A small multi-label audio tagger, trained from scratch.
Model: 10.2M parameters, log mel input, norm batchnorm, depths [14], widths [320].
Training: muon at rate 0.0062, 2800 steps, batches of 64.
Rows from block 11, named by matrix and row number. Rows with one number belong to one channel. Each number is 128 + 32 x the weight over its row's rms, rounded and kept within 0 to 255. All counts start at 0. Numbers have three digits each. After the name is the row's rms in percent of the matrix's.
# filt: filter width-3 conv, dilation 2 (model.blocks.11.filt.weight, 320x320x3), inputs 0-106, a 3 kernel for each
# gate: gate width-3 conv, dilation 2 (model.blocks.11.gate.weight, 320x320x3), inputs 0-106, a 3 kernel for each
# out: residual pointwise conv (model.blocks.11.out.weight, 320x320x1, transposed), outputs 0-319
filt.179 103:080116183171120143092090177105122121141217073112150140154188174100119065135091125109104126100091126111077153164114106090152154133121107129090096103103148116118100130158136103140076163164107141101145106133199118166138144173104143130170155130215121199160129115099119153083156138055151133101059167114048087174142154122110184109058097161185139079106131063154044113110092172114117107044132191091130161115083140111160120110140144152141118129110075149104103139129097122151120135171100133168154142157160123142073095107135110141127072128101108148129091167130077148117108163148174112132149137174083115131150065103137139099101140143049125148150170090128069115160155120129167157152137108115119169157150119085135114164118143072077086112131180093132166089182088164135131110119136103160188187152133065124142147119078143101123120136165092148112081196166109129170116205191115151144103179139121145106138141140124169140151145095125113093110077149117076179129144119112189111094116151
filt.180 101:180145182091144151114111128136159149125143086113109144155181135140136019107146121095168144106111168162117128151183111065182169098111151124136148134160179183123111116051161042056124148144103145123115147170172069119104085145096123114109121089150148152140116147149060095131087108097134177160108120079120116212183163128120086091072093171145116052124141112109095141146161178151166166135187200076160156199099103104143130123101115116114134079068097148149112138100093092105091136139087145151164124120099140166093156100074124070109139141178158132074100111098191126115143169111134143107126182102131166112171091110100134095135153086148165174138183126148105137150171155154167140151084081162175129101107160125132087175151174127114132140131157107063106123123074104228163160162159134113091081154112151186164173117123169199148086098150156138146147132131140130094134123094131130155144057098100055090119097178186131119117207146116097120105085129149123086139128127101144157094158121
filt.181 093:128132099146124164132135100106064160095149126138103135192112083089138173067104130142159111139130105087155089149110113111129109170101162148095160111117131101102042138040193150135149181117166190126143141092123091109151103158119144149079221117106120090092108129130140139135142123135141123118180154125056096087122109150092070089155137161166166132125147123102110093145183140108063085113074085115128129101146107096134105116171144099138167163112146087105090165116175141152152136108144141167179097175126113144126093129102117111161113117148187103098131159091139130085145131139103063083092167144109077165158124155163188083099177115093178132087098170168113174187117188147117163122145149200125109108116128069166153195204082092122096123115132093093132183143132141146150099156068145112064164166114139103106114176091117107094065054083129168132103149157157193113163070151161165081172104126160127167133078122177202154120071148197108117141082140102157154124141183072167097060165146
filt.182 105:116166183164142136140168123145121166124175103169119162085075064143173112143089134123166161207138071152108067151091151168101147144119101073109104161118166129154125127101078090138161066199137134133105178089170194069126136222122194172164152090138216148106143106131153132135113121091067143153131127109127117137157106136123146097113130134068160117088209168115120119150094105101130157126117144158125117129119104142148113115077142145162114065188116095157174046088052105200163086152075124105066124121128146110133120100180087110092146130163094143125077151176041136115152104123128141110156126177148186151149154162146088151091161091173130102109139086093101159140164115101160110132123142092072177148145143124160159126088166127101165092125147123138080132183117143123117132195161141087150206116106122142104079136116129129079163104155180091176152126123111102162132085130113110106177142128102142105103092121123101128147059092093094109110098108114176149137076119120126108139093153
filt.183 098:121132109048135144117154130092131138169125125149110060103156124132135154119149186147139118078116174135123123150173144089109086082112191139152144135122080134143100147114106095143121123124148114055147070127129122170206140087140126054090152102149071100110166158116080103115159173120102109101114172083111078075145152138102148130143149138140163128091127142063116062122175165141182173132107183077112140131069149172168155163127099068101087096087089135108100106114082172155148120160165107106105157142123179192141147141158140146047137117111107112120098132094172133069101098111159090083182131143137105077190096188144158120180088213140115181131114180140148095136110124057110149183118135095149132111052055129076136153173094093105062144142170152165133145120144116102166124119141170173141082083131132104124129181198135107092127134124095130148118190155156130107128169123169157176110199158127162116168153118081113142140109166172160154186170090115159097186147151170117069192177123
filt.184 095:118150117114119132120093137128097059135079159135101125167155188137148115205187169099079136114185138081157095139097108147162164166173148097115116177132152126105132139188117108087102091100156139161148118127125093071085155191119137108125142102163117137091078102088070015046110114133114111048055101167138153144137130111141116113130091127110115168172149117133107134138185211199104102130137082140132078129115096137113100093111134142131092136121149070114128182123146159129090142123136135185133172149227139173194112143101126121120119124138185189139129093129146129119138132157109138113111112138165168202134143090074082064106111120136062156100114058105099096151165112115091127105096130143140112094145135149106144139190190094101079144137113134118072145149123167103124150104079176097158116106117151166161128117166151149129137125142098062053109112113104118181092096150136119153140095179140123165154191170170150173116080079120142132122146125139153085136125120158147132131161170
filt.185 095:136133080158172182106106087170159173138118169160138158117121116157088057130140152103143161134192180143088067126094140123146147120151135120161154109100122100108148137070066146110150090111134106103182132166067141156114145105125142185145172143163108112106111109152085124096092127148180170126155149180155139101147113064093103084114101179073062125113112124143135174144128118079152113160144127202122121133137103140094133157157085145193120108134175115126106117128112108118107098144190105104156177104053132051100139134110180170112092120163157104173175085101116143098117088098122171173141152167136105118099052106114178164116094080092172086075124109096146128105119168110145143124128169106135127104118151105167120148139096142174189123109072084131111174181194123127154124156159111109129075167124075059092081065050097109182090113068119152118115096127150163161163094129167135141109141169081063125122130121134099154101100152134071129183154127128126149127124087093113116092113094
gate.179 102:183142119113057111145091091097075066142127192122109157165159088136145170116135100085080095114143176083077090099143074108165137146156148130157194095122129154098154101087148143139184202124125156167061110167166030203163141171140184137075044137146105081105092117114129154134198138130139077103157117106150127089096154108101099173113129163182145079141136136125149143069114111125122131192158117109127157123133167099176229081118084117142180134111105116119114105097107204114124133131141077145201162053127145196135098097154129146197052141100126120090091144142149165160113121121108131113087091087195186070153145138107095104103154133145132089167156109128110174151164152133159175109095160161192140149089107103145116123135082070092112105115162192163141140155165136124119143157117116168141072109128134164128063137157137110079073104094094137142096129148129128138112121140124064077112085150130131110074086121069114137136054106124101129062073168128124091168124132127143069138133095
gate.180 102:138198130117144125100169158091075195126142147148129114178083143116151158114091121129174104091085137159143097045117110162124151144176149132182133108131101125148124125080130181101146153127074141129099099126167099041135158116196079138054109089133155156154188176167161141173110112126170205168129103148130183124098109125046096110123165144098099120157122144151203157141149160123130097173217173150111152129165122142152222124089098112132123099174150118140070079137097125159170160147181137121121154168150103152127115129140142118152177131150112098103077130104086114111148094153138092065122141131160142192115150132115188112060133116152164139109105171124128094137126136132124147124083148117089127165106103134123120141192155128072062143085123116109129084140153142089159163171142118103140116071142142133193137148113114127112124169124125115090151098095111110107098068184090100133091152066098142087149137151138144179158057122137167139135119122120102113119112090090078108182171137
gate.181 099:120122125167113140141085141141144165172056118161110180162176126155126116095101076071092082106104157135111109151102131103120134115117120134115157177137104158110176188183190129079094160103143090100166064071140111162151074119128084068083159141125168087129114129107155180121114094104067102093146158132148173096153178149103158094151196092159074138099124187144154145092115076143147152152160116126108134175171142120147107120145182106100134097130134112146170137096146113059115094065106165126209106125101091135151160135150101117108119126138085102135122112063094121200097142155118120151129134084166108119144122173159140126151111123138148114164184158137124152101107116150145179184164172099144145081137111066139108099161116079064073123210106123101093131146109106128104084111148124120106086068093167126127069105161139116121126130167047107140092130117130113144096130155134116133097102120109130132082102086128146146213157122086076119134167131118102120157152154063113161066135128
gate.182 104:167188141152175145131134139073127087140196116124149114097220099102136091096151051135122065094116120113138112083131114101102109141084173147175076137100120101164178175121105181154115174207089076108118156206110168119098076150058129178141069166163127127101112176144103144100107183145153120127148088143127089119077161163120153088078185079155163074137167100133105149115141222176197151122098155093103118086128156042155112147113098120131106152172138150133116126190068033121144135197146122191110130112056129097112087050159075159141167124154068163077088132119122089165111146112184079184142136090164074141094071149130139102117144119117162117121155098148108154081170096095144121205084188100132188144074115100133097136088132178121144162142094163158143079129092099126123118110108128190066079113089140134147154192179133103117175113097107119143103103100191128082170194091132175141172151112135131100075098197149111163138139140170177140138169141115031156120094095068157081189183071
gate.183 094:134104120156184108082122110146119133082106099173083101089075050090174175112162120071100111120101139124101135057062133099103121110126131196155179067127150137121123120165231140146122175221157180126095169098118142092095158136142133113145073126141146063098163140093149148148144166100143150122210171178075138133160117166128124180150177142172147147102062148144158137173125161113107156136126086166214153159150114108128100189185157135106118111117097134100103135156127048110149108139136101143155101107138152090125137118099142126111115114144071134175107126102114098172137126114105125113109148165093073097121074099102099067152128180085096113070161137112142160104118138133123150128159124065111109163188116117151143183098160117110092169186131124149169136144124162118052115061039105120094142173143171119139177087082120082115108102129135137132111116117133150150127084091084101133105116132144110155094096141129123148111136114059149154141104116129142126122160192137137170156135125
gate.184 096:143173144068152127167144110109155163079143099107120093088116095184153192116071154094100093147133149161126112141142115165131146149186153152189131115134097098122118144111160098141132138079078070137100101078058154117115191210174181160143110085115116129123104142121037103090127163132165098119137106102160079135064117145147125098117136121166167164179152153129129138132091126134144101148093153102146164119136098132095143134072097204165205077118103151101098159170149201150197094115132087119146157156160168140114136070123094115135128113105233163183100136138140125146117102110114113097093137128132085167107120140105093140106107111126197152094104098121135103098083107076116066115148177106129073148125133076049054177098075038079051143130131120158114153077115176160171134119148188172216122157092074139081172112122097099113115142165085112125100094064136140157094147114104137123117132125182152156175104153093088141107126178167124178172132150121137112150144132100114084123105101
gate.185 097:144140152137109110146157134176152146217189159169143105138091117143163142115132118142138105178124177168157080113116153191146069147141078137126123099112124149186163096162180062108091108093102139137123152124134099085089167183142077120147145123139091140177111122115086045085199146139127130165181140189150197139103131063136148149216102106139142120124113120126111071110166158107082086160130143077124088102157153124140096138134168109097120148111126102096072109122141159123082190173196145127108070080142114144144138118149106109101142135139109121093140128150153158141154147148091103099102099117084133123134128171127152147166136155170094157217163110136167105136092092186127149036063077124136107157142112134102111127140139105112161129126133082143146117111140166107105098099061109122118154101062151138111098094096112085084080086163109183105151166121200176158067102151182126140152141188119114130125219154140149145173157171156169115096143139058108152151149196152116126147198204
out.179 098:126094075097140070183117130103126121197146102177147088058170171097091111151149107119127104121097192113102215164159182088102102144165120172146078137133114151138147165172116090160128092170070113093100174138170160175162113139148110140193082101164097174134131135130165163208126169099184134150145109151064164124137120124140136119101055159155146112118116154128166181137158092134109104100135084142151181074158103131114133166134119143190133160164122135157136113091073182107101083128099178132165185209136165125149098087120100138139081130129081168170135089130117049120118118159104143109122086113095114107145140125158084122080084111100105118111132151165140127089094127117149111099179154110109128122119088102145129083112131129135086071087175118191130099059124128142093090124130147126159176072130105085094118147107121122109148143100137100112132164123060110179140143142173078123141104108108133153106132185184184144057201076068113130122108122145105142102167197128090108127099
out.180 100:082168116146160098094210119146133209165121116111116111115115135129144103146101116204132048117085127125113156078117126113133121134110118157073114140076114061154162127100205115115058112122128121123189114126127126141151119097123054121043141148086099151126106116083117152080078069107166126137129153117157137141159135148156127174111192105101089077117069057158166102176171150110117126049138130136082094104137168106108104191096103148113158118118138119195115131190103127174155166111098105163083142111105087110132119123119122144172131133132124095112162087125114151143095147122111077137175129105114112141145160129076110086173115121127066130133163183063124091128147097159100130098084041095130159134126183120106073126067109132130086131095099107177103083130157097154094114100113095140151088067101137162119167105227162135147175127131135137128125111084127105142104091165094145095145103117166087112126131071104133150166127093101110121107116137041124142162082077131144099056082
out.181 100:125154141131085151123042168131162069102111196123064075114123157164121088083188117179168138136141174105164060158152103103162163060083123087117125155129113153198154105106174096185120071132133141076125132079128177159135114172091175105075145104144109113184154109120117106140162121103159096167210149111124170126144132116117137146123092130105142109090071187165090098126128150153127079220127138142131122158138124097125123149154131130135166122120088134103147234101075076097139094163154125167145115112147079124144115084129052192170113167111074117150101196151094134128130112161146111124137122114124141117149142136143079155077105136072147098087136120111175069135166130110127113154161099165168177138098127130128165112157136167135127180072155113124097059107131090079153110170115147142136105130142055160063186146139155086133138116079110126161100146141159107119177052119163112124104125141110097118087131126132159062133180149123124100097065140151102108123139154125157126071116
out.182 098:096126113090100142240111087155133126190217100171120127116114143092147145126123137160101149141126142181125174103141150130100105109130070124150122097174189131069092134132103092086129135114104133124138148177153109142097098103094129185122149140146163137158129110128079156123105135130127099159096135092158142119150196097149092165093085154184116129116113126081103110117159132168090159147149115133090134124085135199138108121156093138112141088143085145108106147126119114094166132135117046148126084109148101091080144086128124088142158148158105131130136112012125158129101154167115165161166120083127102139109101133122114102191144080081062097122172118078127157087116116159088083045120097145118121160136089113130161148053103157140204113094059118132121107095125079086076057137113061163130100174158127167108136140143136125073107138160084128119182154112138099119151097084095184155115120166173118130132105122090057166145113186077116209147095159140187145165146088066149094137109
out.183 098:025132112107149126090149129133142067137075130125110117170153125187189092081137170148108087171161139172177146135130094162151123125176169155151039146100149122114086029090128136102132146125141156163145163107163108039113115142122150095102173148123095131108109086109096159142113113058076111115113148099158157099172185141110142137105161113106162141081083129136126132153137117076191101123103139148137168120112109137118092167098158157103091150047177127197186149133116150131170093190144088131107140119153171139126095130123060171104112090053117137121119128113101139133116169154144126125124175089177138128155129090107118147170159189113128199117056133124138157090127138135146099086091121178089136126135170111120104141157128084117145162129127133140112157089121116141129161127078124144099158127145101220169127161175118139098111086141133132182151151187122183152103164097152135092223122107124140140140167138134130138052100155153151079103124118141100152160154193104120199155066
out.184 109:069089129102172114112168161149192124188089149104113143098143180110089132063207095059107128161080089106168087150101122080111189110103126135149122148152171148134139073151120084131149075173133085084122131091108088101149154134111122104097196117111102126171117138134092175158104118154124131164121144119140116056145149131085140085168059117115128162205131104147135115149081153096086134105124120072204129087158148108164150086124128111110137143093160115160151126119127105207120113149150122114145117106101137201089155098115088146100131080162112099146101135136139125109110084176159205158113159191118107121150074147160194160078081065139121172121118116137112130097134212101087089123124084123103108169126101136122145129146104180160121108164124157096123138174098168119132150135082130112167101069150149121111103145119091119188106137146130128129097144105217101126173209161108171116194119084200110162147136130130112082121104175120110184141131099095115132136128109086192101187119
out.185 104:181087173143178123157121089072167080066129121123073081091138078147125149114108181104161120088141104159124169109133146147208114122112109118113180135097119162128112091113181117189120167133132092123102102135142099136102132141175108096142187115131205177165143117133135206109119153080158132115116103147154146128152175149151130194141105157134090194135121157123091111114186133128139170127169144196152158185078061109152160093141111164091138132146073042145116115114100203150085141138097169143159150100162137124107136171071097140177117094098123111152172158164117121185131106101113120104097145082176171163136141193107113092085066151113113108188159156138139153130122114170102108093047138144145111126129150095131117109147169154177210115107157107147118117141171106125151119142129114141139146139109104148140137157159096075169137198131116175184073096126099175108167166072081091094134163158131135162072164148167138130144143128129043146122184160099113136144126158170129156182151