From a checkpoint of a small multi-label audio tagger.
Model: 10.2M parameters, norm batchnorm, depths [14], widths [320].
Data: 184686 training examples, 1.0 epochs.
Rows from block 9, named by matrix and row number. Rows with one number belong to one channel. Each number is 128 + 24 x the weight over its row's rms, rounded and kept within 0 to 255. All counts start at 0.
# filt: filter width-3 conv, dilation 16 (model.blocks.9.filt.weight, 320x320x3), inputs 152-170, a 3 kernel for each
# gate: gate width-3 conv, dilation 16 (model.blocks.9.gate.weight, 320x320x3), inputs 152-170, a 3 kernel for each
filt.204 [156 130 110 118 148 108 135 135 159 130 118 100 131 133 137 158 118 106 108 111 126 116 139 146 156 125 160 140 117  94 109 117 132 130 110 139 169 108 105 136 115 138 141  58 147 111 110 146 169 132 116 160 112 142 208  80 117]
gate.204 [154 141 160 157 144  78 128 138 127 122 152 143 104 132 122 167 135 116 135 157  91 167 132 163  92 174 130 135 132 111 109 132 100 150  98 145 138 138 183 167  61  96 116 110 115 137 126 155  99  95 141 175 125 134 150 164 117]
filt.205 [136  78  88  96 121 166 118 144 123 109 124 144 118 159 140 149 181  82 136 123 152  92 126 153  76 101 114 141  92 143 111 126 137 180 106 142 136 133 140 126 116  90 136 115 134 137 128 138 114 136 133 113 165 138 130  93 115]
gate.205 [103 100 188 150 150 107 128 145 141 157 124 144 132 136 124 161 186 127 124 136 149 109 109 135 143 152 175 129 136 147 147 169 159 127 125 122 132 167 128 104 169 125  95 117 139 135 113  97 126 159 116 137 121 104 144 170 122]
filt.206 [124 106 149 136 155 125 125 121 106 104 127 149 164 115 113 123 160 142 112 117 152  69 122 129 134 115 166 132 144 125 135 107 114 115 126 113 127  99 158  82 135 181 141 121 182 124 131 173 116 101 152 132 158 123 152 108 109]
gate.206 [143  94 126  85  67 120 110 150 122  90 165  91 160  87 115 105 126 128 138 143 126 120 138 126 104 151 100 138 125 145 124 102 132 133 173 100  75  87 119 131 105  95 121 126 125 119 122 120 144 128 144 113  91  56  97  95 126]
filt.207 [158 140 148 108 131 144 148 133 120 145 159 120 127 116 129 139 119 121 159 114 109 131 154 137 126 127 109  91 118 160 133 116 141 116 104 144 129 191 149 130 150 123 159 149 103  61  88  95 140 141 103 182 162 115 111 137 110]
gate.207 [139 173 143 172 149 105 150 113  95 134 125  64 115 130  74 157 145 145 157 149 124 162  93 131 153 158 141 134 144  96 113 137 125 141  88  87 111 140 158 132 142 113 107 130 132 121 105 116 113 126  84 111 136 131 117 123  99]
filt.208 [121 180 136  73 113  80  97 103 144 102 156 116 114 133 156 205 108 127 144 122 148 115 141 197 108 128 148 129 153 140 121 152 129 101 143 160 131 150 120 147 134 129 129 154 170 120 159 122 129  88  95 130 125 144 111 135 112]
gate.208 [ 53 131 131 158 177 125 107 127 125 138 147 114 126 125 116 144 140 157 107 113 166 135 148 126 122 103 145 125 104 120 142  87 100 130 166 163 133 154  99 133 132 118  93 101 138  77 126  83 116 101 122 125 143 122 104 119  81]
filt.209 [149 107  95 174 111  84 175 124 139 113 104 117 136 135 156 107 131 125  94 121 112 112 133 122 121 117 147 145 129 129 145 120 122 163 112 117 109 133 148 134 118 119 159 137 101 152  80 151  71 141 120 110 128 146 131 102 174]
gate.209 [122  95 130 100 115 132 133 135 102 142 163 120 145 125 115 138 130 110  83 186 137 157 131 139 120 129 137 126 152 166 112 111 152 150  85 112  90 128 141 107  89 123 101  99 143 125 121 151 133 110 117 132 136 162 115 178 154]
filt.210 [106 126 167 150 105 134 160 111  86 129  91 136 100 140 130 159 130  89 128 149 114 190 129 132 101 158  85 152 138  95 106 106  75 145 135 121 118 158 153 160 107  93 130 128 131 148 133 116 121 150 135 149 144 142 124 137 148]
gate.210 [161 129 133 165  77 150 149 134 113 122 121 137 140 129 150 127 126 108 108 125 152 111 125 136 147 157 132 127  87 124 139 136 149 144  96 122 133 136 133 112  89 129 107 163  82 122 172 130  88 131 156 146 148 148 163 114 101]
filt.211 [ 90  72 152 168 147 144  94 127 163 156 139 143 106 100 146 180 131 117 150 141 114 110 123 164 134 140 103 131 150 167 104 119 134 117 173  95 113 108 136 157 143 150 126 114 134 129 173 177 133 117 131 129 135  94 120 131 119]
gate.211 [ 91 118 154 138 132 142 104 157 121 114 152  95 120 131 136 126 127 136 139 114 160 146 122 119 128 129 132 106 136 118 114 100 124  98 172 122 145 129  92 161  56  74 126 114  94  94 199 109 142 127 122 141 126 141 163 149 143]
filt.212 [116 100 121 125 106  98 123 139 117 135 112 138 153 155 134 136  77 125  81 103 141 138 101 136 129 151 101 117 137 140 166 105 130 168 159 138 150 138  85 117 118 168 172 163 110 139 117 126 146 120 105 123 144  93  97 130 143]
gate.212 [111 109 108 122 143 169 129 125 128 124 156 151 145 114  94 115 165 155 114 113 133 154 163 186 101 102 140 152 174 161 124 140 191 120 145 160 135 128  98  95 153 127  91 130 159 132 193 114 127 122 144 137 177  74 105 130 131]
filt.213 [120 132 132 177 128 152 145 147 114 111 110 131 102 104 116 153 121 117  70  70 104 146 123 103 140 106 108  91 106 124 153 125 122 128 105  97 212 205 123 142 131 127 122 122 112 151 154 111 160 123  88 115 131 112 124 129 138]
gate.213 [100 143  99 169 135 134 136 128 113 164 139 107 128 127 122 112 127 125 106 117 112 188  95 104 133 127 117 118 143  79 177 174 128 137  77  97 141 131 126 120 138 100 158 135 170 150 139 140 138 103 117  64  87 178 146 129 151]
filt.214 [148  83 106  99 133  81 123 162 133  91 126 108  87  99 133 120 120 112 148 156 110 115 172  81 135 148  83 147 114 135 145  98 133 123 118 116 146 143 126 133 155 151 154  98 135 160 145  79 121 144  94 127 145 146 125 139 139]
gate.214 [101 106 172 116 144 128  76 105 143 143 139 159 108 134 123 134 131 149 128  82 166 113 119 158 103 134 157 119 138 162 162  58 113 130 154 131 208 135 121 147  55  76  87 130 148 121  90 159 116 134 105 165 141 148 132 113 109]
filt.215 [ 84  95 125 173 144 135 164 119 143 144 142 107 169 117  78 183 139 108 153 122 127 139  97 126 155 118 119  93 110 126 134  44 161  98 141 125 129 110 143 138 100 108 142 132 178 136 155 120 120 113 120 152 132 127 138 181 169]
gate.215 [100 149 147 131 118 119 130 110 118  68  99 122 139 149 109 124 100 101  86 126 125 117  94 169 133 184 129  83 102 148 155 174 130 166 156  91 127 121 149  88  88 126 181 118 160 133 111  98 123 123 150 159 116 134 113 123 103]
filt.216 [117 114 131 131 115 142 170 176  81 152 114 116 117 140 149 159 114 115 117 119 117  98 129 157 152 146 145 112  99 146 107 122 117 113 163 143 108 151 148 117 156  97  81 132 127 138 111 107 135 145 100 122 114 115 157 104 107]
gate.216 [106 104 136 104 122 115 112  91  94 118 135  98 130 131 137 143 122 122 101  99 108 166 153 103  81 132 160 128 135  88 140 152 129 157 116 120 124 127 131 143 121 109  89  97 115 134 125 103 171 156 120 110 156 140 124 135 119]
filt.217 [116 125 125 114 154 142 135 137 167 127 143 148 125 117 120 117 147 148 111 110 121 150 124 157 152 135 106 128 116 149 159 187 133  76 101 140  83 167 121 160  67 151 114 114  94 148 158 144 156 111 100 122 150 132 135 107  66]
gate.217 [134 130 121 111 119 139 134 147 104 132 137 125 106 103 140 155 139 138 133 139 110 137  81 117 179 100 118  96 177  79 160 131 132 137 104 122  99 132 116  86 147 131  99  88 119 104 128 138 160 115 105 115 118 120 140 159 114]
filt.218 [148 108 141 136 157 159 147 129 130 122 113 135  96 133 105 153 150 114  86 137 123 127 150 140 116  96 131  87 158 181 133 127 157 118 113 153 148 101 101 153 124 108 105  96 146 112  98 135 137 135  98 127 112 103  69 110 146]
gate.218 [115 155 119 144 168 121 105 117 148 132 113 144 127 129 128 120 147 154 138 121 103 123 143 160 131 124 156 100 141 117 142 125  98 127 167 170 118 150 147 126 129  96 121 102 117 129 110 153 138 138  96  65 112 139 120 117 124]
filt.219 [146 131 122  93 154 114 113  95 130 105 127 129  91 102 139 164 138 143  65  97 157  81  96 128 135 167 149 127 179 111 126 188 142 132 136 156 122 144 113 133  85 129 105 126 121 134 133 136 142 121 134 121  71 135 102 152 165]
gate.219 [ 91  90 123 141 123 133 155  99 129 144 128  89 139 101 124 150 128 119  90 144 110 170 148 133 112 141 126 178 141 122 122 125 116 115  96 124 131 123 126 117 123 135 140 144 102 129  88 129 120  75 129 120 101 108  94 127  95]
filt.220 [ 63 140 147 147 161 137  83 134 132 133  74  95 109 160 123 156 110 102  96 101 122 161 107 162 158 102 140 100 162 138 146 153 149 144 114 134 112 107 115 129  98 151 104 132 162  76 117 125 135 111 145 139 128 157 159 128 131]
gate.220 [100 105 118  74 126 127  93 141 141 123 127 156 117 132 143 142 125  83 111 148 131 162 110 123 144 135 104  73 122 135 134 131 110 120 115 122 113  82 142 119 156 134  68 146 143 104 118 134 137 157 170 147 164 139 161 156 146]
filt.221 [175 101 125  83 109  78  80 127 132 170 119 122 141 166 126 143 107 133  83 143 114 137 154 102 117 160 123 133 149 102 125 150 156 148  88 111 173 102 141 113  92 115 143 138 121 143 155 151 134  65 108 143 111 104 115 115 127]
gate.221 [123 143 107 151  76 110 128 104 121 101 157 132 158 134 138 108 155 109 119 115 100  87 153 195 130 126 160 102 126 132  80 129 132 116 155 113 126 166 120 112 101  81 142 121 125 116 126 134 136 136 125 145 181 147  98 156  95]
filt.222 [121 154 152 100 130 119 127 149 135 171 119 103 118 133 104 135 108 127 119 139 136 117 130 143 115 151 150  75 122 143 118  87 110  89 137 134 157 159 167 179 105 123  97 153 108 117 118 147 168 144 126  72 117 152 117 112 136]
gate.222 [130 148 129  73 146 126 148 156 132  81 143  75 132 137 124 136 136  98 122  77 139  90 121 110 108 133 114 118  78 105 115 147 132 103 119 109 204 132 122 180 117 119  90 142 113  97 131 161 135 112 130 106  85 128 120 154  96]
filt.223 [131 108 122  85 110 111 126 106 110 127 128 141 121 128 120 175 116 172 105 133 159  94 116 155 137 109 132 101 143 164 111  76 170 136 176 151 108 117 113 109 119 126 110  83 115 108  73 144 150 110 150 125 145 102 128 141 147]
gate.223 [ 97 147 165 124  88 128 143 130  83 128 126 104 144 135 142 122 120 167 142 137 112 148 101 105 127 103 109  76  88 114 115 187 130 149 144 133 132 130 132 197 114 140  77 161 135 126 112 120 172 158 159 100 105 136 147 145 113]
filt.224 [117 142  86  93 166 102 120 168 127 121 148 105 162 115 116 166 161 106 118 139  75 156 118 140 176 163 102  88 104 104 145 148 122 149 146 139 124 159 135 118 130 173 170 117 141 137 193 131 101 134 113 128 170 129 147 147 120]
gate.224 [147 123 110 176 115  97 161 124 149 119  93 138 148 147 126 152 118  85 116 128  80 125 157 149 113 134 117 142 129 139 145  99 142 139  89  66 106 113  80  96 134 109  84 126 152 113 107 113 137 107 121 122 126 140 129 116 147]
filt.225 [173 159 122 128 119 131 112 129 115 133 141 137 127 144 120 129  76  86 122 110 113 122 142 173 103 149 106 152 129  94 108 109 151 144 165 134 114 138 116 146 142 100 122 167 103 147 152 121  98 140 141 160  89 105 164 178  90]
gate.225 [107 146 166 121 106 121 125 130 106  82 114 119 157 118 148 109 144 133 119 116 115 138  96 114 123 160 134 148 120 104 162 136 151 143 144 148 123 151 126 129 127 157 155 129 164 115  81 161 149 103 149 102 149 146 107 146 142]
filt.226 [114 107 144 116  94 118  92  71 124 120 108 129 181 144 102 133 132 123  99 101 129 130 120 128 129 144 140 166 112 133 145 129  89 152 112 130 110 138 131 132  87 106  94 141 142 172 101 135 142 145 157 137 119 121 120 101 114]
gate.226 [ 98 102  97 144 123 174 107 103 117 103 112 128 124 127 109 115 160 155 134 111 102 111 122 131 129 115 106 122  87 118 157 140 144 123 168 135 121 121 111 110  90 167 108 136 104 113 111 113 155 112 138 150 128 120 110 113 153]
filt.227 [161 147 137 173  78 124 158 123 131 138 114  79 153 123 121 135 135 161 120  96 138  99 151 149 133 115 144 121 148 101 176 129 102 151 159 123 130 108 142 126 144 128 145 132 161 131  79 113 107 127 118 139  77 112 159 138 115]
gate.227 [111 128 162  96 152  96 118  99 132 127 128 113 136 121 139 140 155  89  86 114 120  97 105  88 137 102 139 113 109 108 139 128 118 141 112 136  94 118 159 137 162 156  97 118 172  67 135 106 108  80  98 152 144 104 116 139 141]
filt.228 [124  99 141 113  51  89 158 145 152 162 114 164 159 108  96 134 142 148 187 192 115  91 132 162 121 159 132 125 139 116 101 136  82 130 137 140 114 153  99 108 103 120 120 112 121 111 127 158 111 119 149 133 148 132 128 180 102]
gate.228 [138 150 106 142  92  97 152 121 116 152 119  95 131 107 157 131 108 119 107 115 123 146 150 176 123 129 125 128 147 139 142 110  54 131 134 133 140  77 113  90 106 119 114  96 143 126  92 142 141  84 126 107  75 190 119 118 104]
filt.229 [102 113 137 156 138 154 144 137  90 163 136  98 122 141 133 124 164 102 133  96 115 120 140 127  92 136 127 144  96 158 108 141  68 118 166 128 137 162 132 114  75 124 166 171 121 116 139 102  98 124 158 124 124 112 161 118 135]
gate.229 [121 146 125 123 117 110  90 147 127 153 141 119 130 115 130 173 118 148 104 121 146 128  91 106 144 123 156  88 153  76 118 135 115  70 136 121 152 150 124 156 139 102 116 146 152  77 148 135 128 149 163 137 120 126 134 137 122]
filt.230 [ 71 156 161 140  55 138 152 157 163 110 104 166 147 129 137 102 150 100 158  78 124 121 161 152 126 157 136 160 127 142 130 148 141 125  72  93  98 183 129 110 123 129 142 115 121  95 119 171 107 139 133 139 129 128  94 162  95]
gate.230 [110 117  97 182 110  99 125 169 145 147 129  93 110 111 122 140 169 153 126 158 126 153 155 121 120 156 139 132 128  94 115 142 123  98 154 140 110 138 140 136  92 103  86 106 133 116 138  78 119 132 110  82  93 117 114 143 145]
filt.231 [130 104 132 115 132 166 119 116 144 131 112 154 125 153 129 120 121 109 122 166 123 137 104 150 133 132 134 146 182 138 137 158 141 103  84 142 167  96 106 109 109 151 132 130 118  92 109 123 107 108 144 140 138 118 131  96 110]
gate.231 [112 102 122  70 136 121 120 129 165 140 159 112  99 117 135 112 166 130 107 129 122 151 163 117 132 139 124  97 128 131 122 145 138 121 106 138 158 140 129 114 165 130 134 134 140 121  57 136 167 149 131 117 144 165  79 180 148]